config = dict(
    model='sound classifier',
    dataset='read English sentences (LibriTTS-R)',
    train_examples=15625,
    noise_aug=0.002,
    n_mels=64,
    hop_length=640,
    input='log_mel',
    spec_augment=False,
    win_length=400,
    targets=['voice'],
    num_classes=2,
    arch='vit',
    norm='rmsnorm',
    norm_position='res_post',
    hidden_act='gelu',
    mlp_ratio=2,
    head_dim=48,
    fused_qkv=True,
    bias='all',
    qk_norm=False,
    parallel_block=False,
    inner_norm=False,
    moe='soft',
    drop_path=0.1,
    num_experts=16,
    moe_every=2,
    expert_mlp_ratio=0.5,
    slots_per_expert=1,
    shared_expert=False,
    patch_size=[16, 4],
    layers=8,
    width=192,
    positions='learned',
    pooling='attention',
    register_tokens=8,
    mixing='mixup',
    loss='cross_entropy',
    optimizer='adamw',
    learning_rate=0.002,
    beta1=0.9,
    beta2=0.999,
    eps=1e-08,
    max_grad_norm=0.5,
    max_steps=9600,
    batch_size=192,
    epochs=118.0,
    lr_schedule='step',
    warmup_steps=480,
    weight_decay=0.1,
)
Rows from block 3 of a small sound classifier, named by matrix and row number. Rows with one number within an expert belong to one neuron, the router's apart. Each number is 128 + 24 x the weight over its row's rms, rounded and kept within 0 to 255. All counts start at 0. Numbers have three digits each. After the name is the row's rms in percent of the matrix's.
Before each expert's rows are labels from the 100 clips, of 14976, where the router gives the expert most weight on average: "responds to" is what is common among them; "band" is the frequency band that holds the peak. Only what is clearly more common there than usual is listed. The data: read English sentences (LibriTTS-R). In brackets: how many of the 100.
# router: slot weights (model.blocks.3.mlp.router.weight, 16x192), inputs 0-95
# up: expert up (model.blocks.3.mlp.up, 16x96x192), inputs 0-95
# down: expert down (model.blocks.3.mlp.down, 16x192x96, transposed), outputs 0-95

# expert 4
responds to: voice: female (86)
band: 250 to 500 Hz (63)
router.4 169:152130064141122134120080098112113138127097119098146135136167088141137146121119104118127111132143113166154112113119087087146128163121128149139102112136096135135129133138145166102135118125141127165143140131111126133157095106125141098071129129146118114106141140111115148134153093140105164164
up.44 081:151158144090130119139106097159067096163125151141136106131144109098148169118108181099121116087109119165150128087112143104134143164157102106071123127139102164111092081151173115114112113122115129125104122143109137125151150134122110110154108149142092140101150134162079150163100125071139098127
down.44 078:082099186159113122124099131107170128101131054134135141171122108153131144127145106118118136080129100145136154110124109145142131113124129144137160129127108110130128134134113124183135170116137140081173181118138095141138142106120079121110166114151140136174154167111117161116155085141142151122
up.45 051:142152121100156141156150162140104106168120107146162156140164171112148111116113139090102137135110119171100124139151131122151144132177136166136134114141150129099130114125163116131126146155090099148150135135117153113129156148157112144116117161149094122109133124172141098101132147142109107138
down.45 051:135140128124169114123130153144129093146108114131157141120156182144155130155127127141110154097102143112156147105103117153116167110170113142121132142127127118116142146074139131108122117131113164142139152115145110126160137129152141107153130160140155144131130159106177095102135189124126150107
up.46 085:134179098107129125113122102159110121164127154121154130116138120079134151101122116094104148099145086138124113119098119083164150138181128124116090118157089130158117111139134150120154089134134133180097118139131103109158151121111094071096110169111150084095129108145150095151156141120139104094
down.46 078:173131147140116134106131122113152130119110103115120138187100092120123131177131114139143140111136076132141137118120123143173148126137133109143160141158137130127131129134170096116125125140156126178143175158182164132128105105141114142141106126095086102170152163104102154079147088110108149158
up.47 054:137130158128147109136132085092099094107120153123171114116108155151145120080113127131125147133120097126161143093147140138117151118125142108138114142137080102078134152101144137130110130126125100123127167113128117120150106107158083131087105106138170100160194109176137122139105132134099159150
down.47 054:142120156099137119129115117167119159144121123129145146145154138110130096120158107083129113168116145118166155119122077129163128103161146142134117183126157117148119111099156102142144132129155140117136126163162146136164123095163142110161128132140154133121175085091153136123112125117103142114
up.48 145:147112084144097154112093090094123120101111099131136160084178093123132124109129099144158112124161119143141108113101092103167112138120132156151070100115110125139142150153113172082146126108142136154145097120113087167151128096118129129089145113134143141121104162108126122100147105149134153122
down.48 124:105098134187088132151139119117156153097105092169164151104111147160124156140145139143116135115136173107108121141136116138135113092113129133192143125117130098146196163120129147138145129127126135129156107117135090167077151126140118145138137132122164143112110134115151150136105134155128048101
up.49 060:138171167111166166109144152150081146158140098124129092109093169151117115202094131100122136114108125112147138095147145122143116103123169116087149163164121148135119103117148157129130103127138091119115143136122152106119142105150118079138135138133088133144115122109086152128160126112143135157
down.49 088:101085178169134118086118114131142156092091098109132108130104142129119140133131140148136114096145165134131135119104127134132139135097071188148154143093118096174204155162108118137144166114136152114125128130152106161115137142087121135147166132137132148184156169103137188129130129152128155088
up.50 099:155118071114122158113101165124077141130121119129148135119163101138093147141108140107150129153093122112119107104126114089193149146143160105150104120162134159125085108142128171114113069121141102118133141129104130153168121119123123085081105133141123114120162101118119149140148123132120146121
down.50 097:100078173162128122108125096133143137118116069125157129153099149130099157137127119140122158130152166116136110155121127177143137085113092144139137164088135101135145167145127139116159144110101150133147087099091098154080152119113139177157148121127160156129118114131149165124108138171138123130
up.51 146:136099113169065142116130138074119127119127098132120178149155079136119121172127114127147137135120116128124091096117077113136131163086151123163132127144144137146167166136136157116121127119128103115174133144118130183141137114116149106099150125152118118116127136088107145125110136130115134168
down.51 194:114114171176080118146126134121138123139132127146115138189117137122124161123126154125113104148118145118111107139123124192091098057123106157166146127086115103133138167137148137123157137146134169135126109102105109142105165125113106120125135121137168159138109134129149122127126151150154090111
up.52 183:131101107167086134095095108087140131100124100113146162109161116131124117112146105147153118142162133142126115123084096110153108139093101146165094101116107125160163173162118153099154129113147146145158109113117087179142137080117146130099157115127148138121118166084118129100133115165134147115
down.52 145:097102150202057111147140138109160156107123113162162139106101139138100149139154140136125122112142182084123117153139101138129101100088149118197133130104139092156179173116115138155145144134123137109148123110126114174093151122110109172143160141115154151122108131122150141145111123146129078098
up.53 054:104154145093168125119153164140098155135118130159107105130129151115111154111123145148152117141097129096137160122138112137150087115130144113131150114124154118087170176104126064158107133140095101117136209115118151137145167107119123103167139153127141138124126102096135144163142144131105145137
down.53 079:101117113147122106126118105122123141074116084133157137131107101163103143129173127141121147095127146117138136144101109104120176125121100123134169172097122114155110146096085157137151158103133143059155112110159095160126105116118109160142127103132125157155137184093160159134158097123097144102
up.54 075:132106092130145133123082136114121144129068131143124160136177133110106116185124124098112089159095118111092092089136110110132144151167154144133114117146131132101108144109126189090123165142126129114121141119110126151127119126168114071101114127165105138075157144117121131126145120134123159158
down.54 080:132092172148138109162157101093134135089130126185120132170131155153119140138159138104140144113113126125110128118149107152060102094098109127176121104113133098153170145079134106149132141162114101117136097098137096168099122145109134166157185114141139159127128124119129125104111140117137077113
up.55 053:091125161116185110160159147146121136131110197137132116152165124086109145183093119145096113161094148121150154099138055137128134143149160130138108137124124145113095113108117151109107121128110108086120156140121122112115114079127158141139154139112079147128138128136110116136130122139101095115
down.55 075:109070132160102135116142118133161113106131087142121121129120120157079158134180097165110137134124169103136134146128068124129124080138124140170143143107137091139161155121075177123144104108117133117144106109155110203132117135158102136120163126137147155130135136114125161129133099104118101116
up.56 063:105183102150179113116163190143154139126138122121114127153090156128112114173149123136121128125082147078132118137153159150120131115135121135108107135133126138098116131126125129119085149161089092109134111122146123121101109162168138124095104127145169133133120111152142128149144148148115136151
down.56 053:137069132109139121126120085088121162141121157164125146130106136153122129093162099133167124094156171122090133096136116159153098082094153112131128116092177100136126163159100147108104140142149115129142130145119112110101108139121116155152127107137173147131137142136141136129100114154120079102
up.57 204:122102106159099141105125079098150155093137088103119166101153131136132110102133099167148112135159143133112125141090111124135085115100115161164093094112109102148160156158101155108158155106157144145146091106115079174123109104124145129112154105129164145124098158097137125102141120163136140108
down.57 156:103090170192067112159149151103140141093115126163161154111115141127095137132170144143117134122137182086117131127149115132143106093093137119216133131109136104137185172108127141151138135143112127124144124111139111164103152142125133163142162152118167131118114121129146152148120144138146072101
up.58 066:170129124101129128099132106145091105181155151148195101113146098090140160131122141116118113109138099131138122104103126134123151150143128100122131153126108154137097122122127133100125136152141128126125149156120142113195120119123122088111099141126119146104162125156121128167124174108153115102
down.58 068:111103171132096110132128110102130115104095095108130149123112085135118137135156091123152162095124104126146136112079121116154148129085118132120142158103119149135154146176141131163152127083144110101141144097161094153104082111129135120116145096129110154142125162109105167135132116168130177129
up.59 168:113088104165086163098133093082142144090130079099126173114149131138133115103135103142163129127166146135110119132097106110143097129107109154170100104114118098145172163169123151109143138115129141146137086106118077175131131100122133127109162108123151149142114156092142123113136108168143140106
down.59 158:105102155200074108162142144096154132099112128173163152121114140130100135123157137125118137131140183074121121152151124151149092091088137131201122128117145122150186184103126127122146144143115135123138108125125124171103153136120130148139147149129168140096106132131153153160096127141153071106
up.60 055:155074104101122151134116072164119064157088150125176112109152105075117136142135137110140132107112105132126129141134078163146155155137135081116140102114127145131090104125138120123100101123149119081104127157140112110148161145125115109130087176121128108101124150153107132114124126135119115118
down.60 057:119159166124143151146108116122154101105154149143094127120150147123113157096123103130128160139126104135133111150115122101125119079088135130143152131120088123153137146098141117093140125094149158107133125148146134175114145158102118108145129097114116156145110174197127143144126139110119130122
up.61 055:124137089129131147122176160158130097158103149135118088111130139168142149175115129109141115112103115129123162124187107101165159150129130136078160146158157109095099129075112135160142105137136118113096129176171174119122132156113114138112157109139177156091105122139132123160110121140090086113
down.61 088:083095167174129116149143110102142132091110117135166156125102148163110154128164152159096147122125180141144172158112092119143136091102118111190141137117141074161173164130101172136140111108151134118154111104124104161112103113125116151130148138157167149127161157116170166145131115118118102105
up.62 077:128110090160117135108125120096112131108141124102148149085173129113147152148127115093136114161149106144112124122115131089132117111110133154118115101127107157150127133127106153077149124130112111153119140154108124137150095108125101092095175127114124128135121126093120123131155099151145111150
down.62 101:092096158166048124172131116104144121128128131148153147150123169124120158121126139135114115126123137078129111164137107173083117073122107147175122125092140122153174162110125128158166149149125141113149106116145092175087177138117132137124157139136146149134098130115143144124120138131135065099
up.63 051:119135122065146090136138148135086107124153110130142114159119151154150146148165153132144173131105110140101133110138127147125123104130141112121155129139151159094133111090118111130087146082101132137099159110169125111112117139107163143119147106142105093152119097184148144120110140145121165094
down.63 063:091070140112136122176153139092135129146121131110125154137100099128119129113181128116133137092126190093115158119092130124137131170119125134117108081161159140150145136141090100180087151170135135105118143132151085129095109123124108167148163126130119162114116135130135148130131112123085095146
up.64 051:140145165093135140144120145130119113135093128107164125101138174161086124166130116109113106142110097138168123088127144100160131126148179116087121166145136140124110137125149129128112095163117115107086157121060153107116155154138116116123085125168131121178154089143142143157135119092118139070
down.64 078:126114165141111117095113119121169152102091090102160139126107107145095182124109121162127122087145144135123150111157114126148114102102107149152153129088139108165137150127088129093164155069115137098125137106126060139126100108134087119149162111122158136151132138106161144113124136157118145125

# expert 14
responds to: voice: female (100)
band: 250 to 500 Hz (94)
router.14 179:122126181130136134091148146137170133116135129147125119134094158123126112141116142181130110152146142105074137177147102166112090110118109140134102110078142109134141131137096134132160153113123153137107105126132108134098155130100161171155139144125164147140096136151149125113115151154168119119
up.44 053:160174084123117150128096092105108123152112157112161138158156130131118130133173115113125118126107090131126141138170168099138148120144090080083070120149126125100131171132137131079126111145137142134143174112137157075132160134138115092149102136122137136145160173120134163134131135109118143114
down.44 058:141137148128154162111156153168124128153122107104119135134128144142146099088133131139130126112141115128150168128105109104183125165168143106131109129141140152125123123127088187159135160079175120089130146131117132136187122119143118151137121105171112100146119088127117129096100139155132120116
up.45 058:102112090130120099144126132127122128133091158142144160098144098113144125121136144125098144124141069122175134107129105108096111128143155135120125117141107155147100117127142111147141070157135061151150146152136155152131146112135140078078124111088101157114178120104070152164145132114118126101
down.45 047:125071118112130129155115129133061114107182154144133124096180141128059120112131194169131157172119130120151178096165104108097121131102157134092145135149141137086081156134108140125163116092078160138105136128091097164087111177134122126137143151135113126117144138109131117152120136126109129088
up.46 055:166140116141144093098115119107105139132106152110107143135152091140149111158162144116122117143147114146157135096154130104151174184144159097119131156118106114153108160114138116139119089124123120123171146136123165156102104124134089089092124116130075108147149134093112150141095099132079079126
down.46 054:141182108131144139099165119150127125104142127133147141108098204121151163153112099122161137131134138174143088187132101105075122169128136144134109171126112134087177127126138129111145157116131130128114190157098143130088132097184085169114165117134131170127122151159133167126148147137099098124
up.47 072:116140162095155101143146146147151187125153146132095119105094145102095096177116120144104125140125114082100108162141119166150145103144122147131144126093135098117117091101112063157128175111118153095094109140155165124112131167153175147141157129102155115139110100146168136151109115156124093146
down.47 175:134126096138132114169119142116091131129103119107137127159153144119076161187148129107112107181143130095139078153131121126103129080114124140123128124132130150129125136129129044120140124172104111160126140120086136127104167116117152151134122137125157139092123134123122169139125134139136118138
up.48 053:123124135124118146160110107113140177114135186074151132129118135106141177102134142121149123147105110132126157091117168082091145142152165109179115144146128132156132140093117126093104083124111148100105124110140161101123115134081089089099133172130098140145187149088132106147163132137095124118
down.48 060:156114093149177144129147123124149149123103103121116157173143153140150103119117108110119115085111097116147118235129123096096072164123146140107122104138130140127119126138128114144148114119117119081094144118109132125131136099100142164158129099135150132126084147118155109148114113113142193092
up.49 049:179125137116126122097096115149104144118150123145086109161122093148137136141161132067116134105161137131173167098132081122129127135121108124142147160131137125157140125126146115158135119148164098119138169177152155151193139136120107131111082146117151130134177176128148124144152131086139113118
down.49 055:116085109137164110186146167106094151152108150082147140118150067157139119152136088141148101121144152147155128171137110118112113172129104141100124131151118131153120176129152071118113130149111130114130072122127111077140138139147078158133117109135115125168105132133118130106151135101127157121
up.50 058:138158105175126133098091086153114167162108149090154141138158124149182139142084145074115124107168103139150145108130122104128117175146154127110113124148081127128081113159115142128149105132148118093143143146125101155126111081142101109106104093122109135160147108090137133171117105115118135092
down.50 052:142120090126179182126149120147112133163137101167130140147134124113117136123127163112165153137159101133104138110128113102135137111142091136132126139139113145125145115144090103150138116116148131094119150138153133165127156115160111175110131128122091131146146149113140135042108127121167115078
up.51 057:144132119147124118151120108129104088147124127141166153124181071154142160133148094103123150116109115138126127082081105112146120103171149087147125127164074122157173125102175172127112077123150126109140152118124095132144075149154122130134111128152144110139124127117189133144159147091124161122
down.51 056:139122122141093132154104100142123162119126170073121132146149193139117147098175132107110103151127113117130154169131151120131115116092134119097107120185112152134108133119148097117125117116126156128107097111176153134104122152150134114118123093078137137128129130123154115121157176121129166129
up.52 050:120157137131151135104147095133131131139132129100146117156127152118134123127106167140145112152121155155074108175118122090141119165108114132116102120120124109093161134157085123116151114119141151146119128112135059107156169143112120146119169146108091133137122107121122142132113071153118108148
down.52 084:126130074126130104185113122137070119131123118124124134148182142140078149175140124093095109167144109093120104156110141144119126101126138162125129153162135152117135143134132057116136106153111097147127128142101145148123145126120148150118104160131127127099121121122096144126103100109180111143
up.53 057:138133137112118107156081124113130141146126164114165146114130113152129134103146136091148109131117095114137125108131127106106164149143083170068111078143155165127103096156156137137169094138148108132139093110123110141156168098126115100109129137164109137128164105124139168089134129075148139143
down.53 051:097121116126149094124123137153126126115163130110091122147135123110110190085104118156134123115092114126131139140128150130158125104117147114081174115123142122149131151126109080130122119127095120163107169125123121111160113128118170118093109128117143107163110084085141128119101140123136137100
up.54 051:117071126140099158119111134157148154161123131158113040155076105123150157124095100119142129166087128120132159120122165155139162125117100103119130100161124081092078078118079108125128131151118145125133107111080134149161145121116139143121129113136123140125107111110111139147139084127152119144
down.54 066:115154109140155142186122142147087126111097119129145139135169153116091113155096118114123142168122116125158088140124156120097156131121125153118116147129109144134125119140178073130124113133123120144107128124106146149116130104112112126135124120152166140127116130125116184153132136138144115131
up.55 050:173114102115116117162130110136177116142138157115131132164137075133159138076129138131105175151170129126150140107140138132138101174104100095127118146130078148165107112132153110173103109139124090106110131095110119146153114121158152148064160172100120083121125163128131132160134130120125131136
down.55 051:119140096167162115139140125171117143120182122142117094145152106151113104115113100135110138092124113131114114145121129138107108096099132108117160085149091138118125087157139142091120089133179144128144072092108136105140121099108102177131140146137137084132114121147133178127135120093141115106
up.56 052:086186149152117100097104118151119148122142125139121143156114106117136134133135118130119102113108112144159121074117135098150130136146137128115159092148107099105120117110169144133120125152153104097168121113131148150122098092111080097065125128134143165126183095123123131146099108108100112135
down.56 064:148144120075170126101114170154156126107120093125136141080132140077128134110111104155134116102155127093131108163140066099156137156132164137118112105138134134143109114109104158099128142102148151169123119132110098131169138136129138172203103136124080120141106134155165138119130156113124114148
up.57 087:127123120121117115153087119128131132110110139119163161106168081158126131159149104099132116105151109104154115094099124111126150150127133147128146117126137144165122157109103125139167114107139098146139149148106134147144089089127115091077125147130114117120153134097130135140148100109088147135
down.57 058:078125136153088155126127138146119147113099142141114106153153111156088108156150116137083203115160156124146146087135121159144133115121142128145138136115160154124154178155105107172138104121130092111108125152131143126127155174111108079123092094119132163135111118100074169102142113115117117142
up.58 113:124158084107118110133105110133105132154124156122136110128173097140135182150136118102125137111130088151165116080129107093139152174136144104097137149155098151127099125137130132120109088146138103135125168156110162140150106128158094088096126112113110115131155122113099114127141091085112145123
down.58 064:194144135153135156118156131155096133140102124080096168152183131144155128108103125098135146097116116146151166137091130073116109113121121139115100181153120134148114121114167180138127078076115113120141118145130124130155115120117110109116138121160079113115117164093091144118145140110120180182
up.59 187:134144104130125098146084133110109112138111142138155138132153088142126144181147124117150124116130115113155120073139101098157128146138140139120123098153131146134125142090132141127115114152165095129141165139127154132158095108138111096081121112124113097132166118109115142148160084115079140153
down.59 133:086123097146085131126166180106105119126129165194106133137117118115089133162151164150114178132111154092113145093177100129174130094124157133150135090133154110103130147108095112176114101134134087128147132128115131139110127171124121097100117115130122148143159114135098152132106132109115079150
up.60 053:116140137149151131136116119167077096171135159117139102123152126087147166152156143080113069081119092108112136103101112120162156157123119113111136163163143142134137109146144096158089107156159084138156122169118145155082130141154104120111109146133162100098097104114142115129159085142102140127
down.60 053:120119093140198110147124143111132147152115097105112134155144138098117104153130111151139132128133169133134102171128151121140123112108092133127171129121148117141136074143149101136163077166137179158098084113135111138148101165122106148157130140133117118120102129149130137130174134100102142106
up.61 052:147133095122135137122145125113120165162096170127085118122151114105105147127133132161120115115132068126137157148070131150139113149132066131065147134128115135145106125162155126134186092132130130103137126113101127107133105132137132114076146109149124126154119100146086146147156112074107172121
down.61 058:151127131124157135109107115105159134125125104100117169092128136153113097111131117075134097088134114127146086144086174184137157139102172115148123080180115106148116159098139134125144153092100137135141125092125167120120132117143163131149090116188097119093136124138155171121123126151109090104
up.62 238:112119162101161145105151142150168157122155129143107098099097178122135094121103147163124130155116166120097127180141147162121108104135120132134126093091142106109139095135104109130123174133113140116102104109155114112085145147130149182194134122130148130134079123170154127114117153157149098099
down.62 220:123116099136125123177117143138085119129097128118132135170159132112078154180138124120094103180139134101135079159121118111109123078130128146135130132128121130140132131119144050128136094163107089163122127116087140132106175120112162159147123128125139151096139123121115176120127132145140135141
up.63 207:112120119169079133136110082105109116125113111107101165153145099149123151119167097116110148120168112154144132099088123109143143139097137113130098157151105148179131155169148124114124116130124123185174136152106145142149102107138121104103121109110107113124143119041101147126151112109108165143
down.63 166:148180117129119152137131113139083152137108161159155109085129123133114134068121145096128140136118124108106163117141110181126125120156143122116148120125170120114113116136134155116135087077117165138101135127116087112100185148113173110092129129123107166114113144143114174120129158133153089147
up.64 056:129153114146147113140122100105106135124108144123155099158104130134118125148146138133164105128160105098122119090157133123142092128113174137148104114075126119129118152114166137089110090127144145100111161156087120120142105091118154085085117148141162151149159115139076130119182148075137146144
down.64 049:148134168109190148197154144135120133122085152133086106117160140144143149124122126138162156100125100155134189115126112147090141132128134131091160128113108146111135091103117133129087109133124147125165123124121131123108154126118103125140096089121101101144123142121148148158174135161118112153

# expert 6
responds to: voice: male (90)
band: 250 to 500 Hz (100)
router.6 261:127137092129133138170114133129078119140133150143121112117138109130128154117121146090106161097101118136168128111130166128154168132138150106112157158198139144112111107120163111123076096142108102112143125134130166096130122162158094136155090104140087131119139124122097114142125134083095120141
up.44 046:114126121141138126126121089146103137122152113090126155139153150127123110113165110125133124098143104128122151155107132150100090142151131194133142141099115076123132158124152169117174197114144100089134165110188136140145090068112105103097153165127135105143115111139165161146155090151156151118
down.44 047:158111105137152131100141112120137121074126146167100126134163131137132112101129103139174141100103096123164141126091113088095140140103113154136156139113069087155129137175146131147112131143122149117162103095111126183115137109109122163118124133115101086098173126079118199124121108115140148125
up.45 071:131124126131136116094096088105163153136136142084152150145131124139127089158142097162127127122134128124090129134120101078114120108156104143103138140118103104156142150101142147146147140094160092134107141098163117149165098104150129080107165138141154094123134112121184145130153097136098156119
down.45 077:150136116070162150137127126166148124158096132088112090124137129119150096116106156098124130119131112132106106102159098112140116188124117141093144114134104152172099125142142154132156134094096106138107127150148143080129099143125122097114098142119165138108129192129134151119166102168161128149
up.46 047:122150174121126093140136103139151121138126113129153107123149124149120123121163095146115135150123158146130178132094146088113121107156101163131110086133092112155157110121114142099178128116129122129082151104116109177153114106121113106108137115130181118107097104109162163119146106153119133116
down.46 053:135134135108104124131140151123137143117110149127090135153066117126148134127128123070083150118114133080142113145142149128132141145118133157127134116184114157087091082104112085131119138102118131122140135146154128109136167159135175131155127100126128088107135148154117081139111115128128128134
up.47 046:113156137161138105132146098141142136139089146123141109106119147143103093168173119131170078140068148058116122108111101106117129122168127121132090122141143156126120111123138151124127121088146117125141164096115145142166111107131137116090130168165150113120115139138149151150164111098092104090
down.47 060:139076119119130098153117151159114163120169140153120100149088145142118154129134128125113155134132139096097154172116115094145130051145149107166159154108104119156124107105091118155184118105184143153125139089164097157132163169158126129123105109095147158172125102154161119088109120129154091118
up.48 051:153140145156143138138137086118130126073103090118144153096139124134129108092124087131152111114193133144128134141116119089137100096125106138124098114126117096162150133175116171068154142131114158119107095126115088173162140079118144119092146120090142136130111115158132148093148101152157162129
down.48 062:073097103112101117144127122137147144129143134130169144135119117153126148134147129125112147078141192152180177103124126118142128086101114118135117159160128127135135125167163146181113113128167106111151129094152146128132118116140115130106138093143081138159141122114077144101127144104105178163
up.49 050:088152072100133104111092154153133131125136151133142152109144139146112130127143105132098100129097168102120155135144101126112132110141092184094115133107118084174165122152091119139178164072132117150098132105113107169125090092127118127141141138106169124103118128151119158142114102164119131073
down.49 069:072118119106144135175162139137134128132126099126123126161095126147143155118174136138130145112118122149171125132137105198084130120105115170135151119125133146165124134190111115156136154134112161085146145074108132123126131122090166109143120098085143137136091161133111144081120126139137149144
up.50 045:072115109090160133118102121126141172127091102115158102113143163135157107115129093143124129140135146099096160148120104136145093155123127146109084114111144152107132115124126149165131098140144092089150140148141082160150091119145132108106178121102153115093103124123146167115112111163137139073
down.50 046:133106113170166140139131152072129106087130159150150163120126085129105131123162128093151119090141100148130119186150143112118109153091091131146157119122131106136159096157140156121109156106148119130112122121125132133142156097137087158171134149110137099173113114104132117156116100146137122090
up.51 054:161143131117121132128121126169128116155106159107167132142150143129120102157104108162124064168107131123077113132102091095138091116092140128125141122101079162116145130103129147122146167116149109146103133099110148145100103091123135115096171165110175147137096138144120170150134126178146112109
down.51 051:110098152149141110162099108096136158049127153141156115160127156164144159087129167141093165107098143146142159131140154148186154113099123100137125123128185156156104126145113147126119145075119126141140139127137137159125129102112136147112149102144149125134106090100123082120102127118101096111
up.52 112:155130077159109129127099122096122105096095102124144133152163111144144145104111129106080130103167127124144088075108121096166127135111131122113124077141141133178140129131157130129098128120139111176139147115095136122169125123091162117126110124129113102149170156104139143126117127106082153142
down.52 132:090119111127111099164125134133116132145182161133101143167097107143129167109122129117110165150157162132141167093127170154146136045120129113137125150141150116126123119134098089154079123121142138096131124095112123107125136146128132129143124140109094145154159082114076096101117137083108151134
up.53 142:086100136162090117134155138120133138120153123160105159138081166143141123141183143153155127138107183126145140180146103155111127110097122142167163122124144108124153126148082122180133136137098147102145103116143123118101117140124124178179141107113131150171076138110118117101108143126160081128
down.53 161:126146114099140106139119155155130132129138144104123119157113099131104150119119145132097126128159176137134125089132198160148181099156106115102097166127120132121097107120121101122088117105145154069099133114101109085129166139110160114117116137110107124123176125128110146115122154112125181098
up.54 049:127103110139144107139147101134105151125092110163132124167110175092116107107130091168135116131163131113118121168154098103132113113132095106108108128128103097130125146183123146119202144120144106123100147104121147145125084118135089093078131164101186095170096128128149133163134115180122114103
down.54 047:142112113096129159141100088139149124106127104138103127167156084141171137112159157179153100130147123186100125161105164132104119124115133149077177110157110125116108129137128114107153118154113149094142135155127121123105146157139110068120087098197150097104128119113129139077124148171150139131
up.55 127:165151070108123115133088141125123110151100141101155105142166077111125143080105123125101118120176098115136116058112123107185142159148127120081112108131133152155111123126140133110106117116160105174119159155081140101165134131105137112110107134129118097123175136117124133144127112106085157128
down.55 116:092104125118117124191131142148118129135162169141112143179103113139122165127138141130108159127159175123131154125141134174136138081108113116142152120134171116111137124148095055139087130133123116136109119073112117116127155132149138123135106126102106146143149096117063123099115134109125145149
up.56 155:103099116172074148144131123100112131077134091153105155145108137133141142128170115112145130127126126134156094149124139152084120145090148158174153130157116122159163159174087131150128116125097168132159089106137103150106124093131117155144132115118129159138078178094109112066110139124152132131
down.56 132:142143132080127118127122132149143117123169157114135112155086088137112163105122130132092137141169180117143134089143170144142168088132108112113111173108129116092102111113156091131088108127168141093114136102152136093140143126168122093131125152113108100142193076114129111120123127099132186126
up.57 071:138143128134141127098115094124189127120129123085162119141154106113113075136114102132129107141163126101065102128120116096145078115138103148109094104115097094161128134121133147107152156124138104147099154105146113144127114099161128084097151149128136108119142112114169151122161078181107133138
down.57 077:170167132101160099135140157159112108140151165145139079127130164123166123147104172137122117121102138111114120201149116153084095139151115129127103111105136125103109098088127147144155151111116126113089146117148095086113144139149148190158121151143141111123100094170125138125146161157152083118
up.58 044:130146134118135130102146080112136137174152127122115143167129117107090092139174095121109098124143140150126137148102112087134094121113118129144136132148144108174089115095152109084107161127127128157090129121116097153149120073153104109056127130152183119166137118099196165126155112119150140138
down.58 050:118147121088113117130146132162092156151109146149136131133120135122092115127146111103133106164111128127111155095108110116147156116090131120133117131145174123135126145154137147102138176162168155120148115146118087115132141132134148131125116125130180155159150110128082104099119165110111115125
up.59 051:143146120150128090143116101153193134119117141093167123109119120132081101107125162128141108133181141143130150130120124108122097119090091145140126069115088100109158147115090135151131130102130097088147129093147105148168105072177078113140126143108122107141121143107172146144143109159108136101
down.59 053:141147203136142135088164101173135124176140105149108152127124091122149123108138126132120155114120105130130114121139103124138162129136137120076138131133109130117115084161137112148137106136158142093166127126125128142116085119156165098151085107135131127124156128103093137105097145104074120153
up.60 105:161148091118129097113076113114133124131088119098156127127150113121129131090121103141121109117172103111126110089082112080147117156119112125103126118127106126147115140121130155106129133126161112172095149123108144127146111113109117099104130148119152117125150138099140138126155079147113172127
down.60 079:093065137123101132139124150090092105115132127122130116140119095153128151111092127111091159137133158126149155103115134120125121077103122117153115160113171111136154160132114081158125147113130140107118121099129130136133132123143110128125176108112118141108109125123070123085147125149103138173
up.61 073:154146099132147112133104099090109149119116137079145154121163103121111124119097087127138134086196109118130126112065133145130112119134103131099112112108098126165141147164117136118124157082162115128117131068106094137180120090136110098117132124137143117118160129105144127112137061145121160144
down.61 074:100078116157084144166127131104140119122106129119088154114112105138139132124138123124064155132146170113172157103126142117105130114090128128176139167104156118163154108149141100165130120100133117106154129114146143123119159133109119152104131094087093142107106138107110144107132129116112132117
up.62 054:157118139100111104070148113110144121127107117116147152121121125156125093199171141182107119164142131114114178132134092138129113084124125130122130097163085088136129160126113149163185152169128106156126121124147149125120109138125165153084135140091167110119101116116118125145153104152144132105
down.62 057:112151054101110109144153155109155141123131127135178090117123117116106116066104166129138131063144148123130108178169155154125178171136100128137156153180123139115115158146139150103090114119119126127135114127151102137142148111130172127126099117172089100136120155136127149158120136078110100154
up.63 045:131152104132082106129122116146138140115146156090164138100118116089115101135106125125125123146159127107093139125117114135163107099132108141107110123129098146150131094111120166135147143096139103135102056143118132124129097133130129125055167112091188129122101091105127164101121101202101117114
down.63 050:049130124129108147136097101116108159118117170173107138107121133121106113159113124127104138092162105131160113123146118126105137114113103129144137111135114136143132118180111145161102150177125098141123134155102083104139115109147105106103130110166125130119144143089127133118095117148167161077
up.64 059:110125120163084104109127125130123147103114136098142162133124125133106088134169097169109111137142158109102127101105143077123081114137117130131104094129121106158163146131113174124171144105104099131115133102152116165154105095076110097095142134103133092115137102103136132134179099147103121151
down.64 054:128059138114119126103128120112113117084122120159122143169133109120154123113119155078151110136076137131122114106156086114133133116111113153123164097123115152183114085168150141165133116126120200095127125105087172112127131142098144173133097138152122116098125144135137109094100160132174098133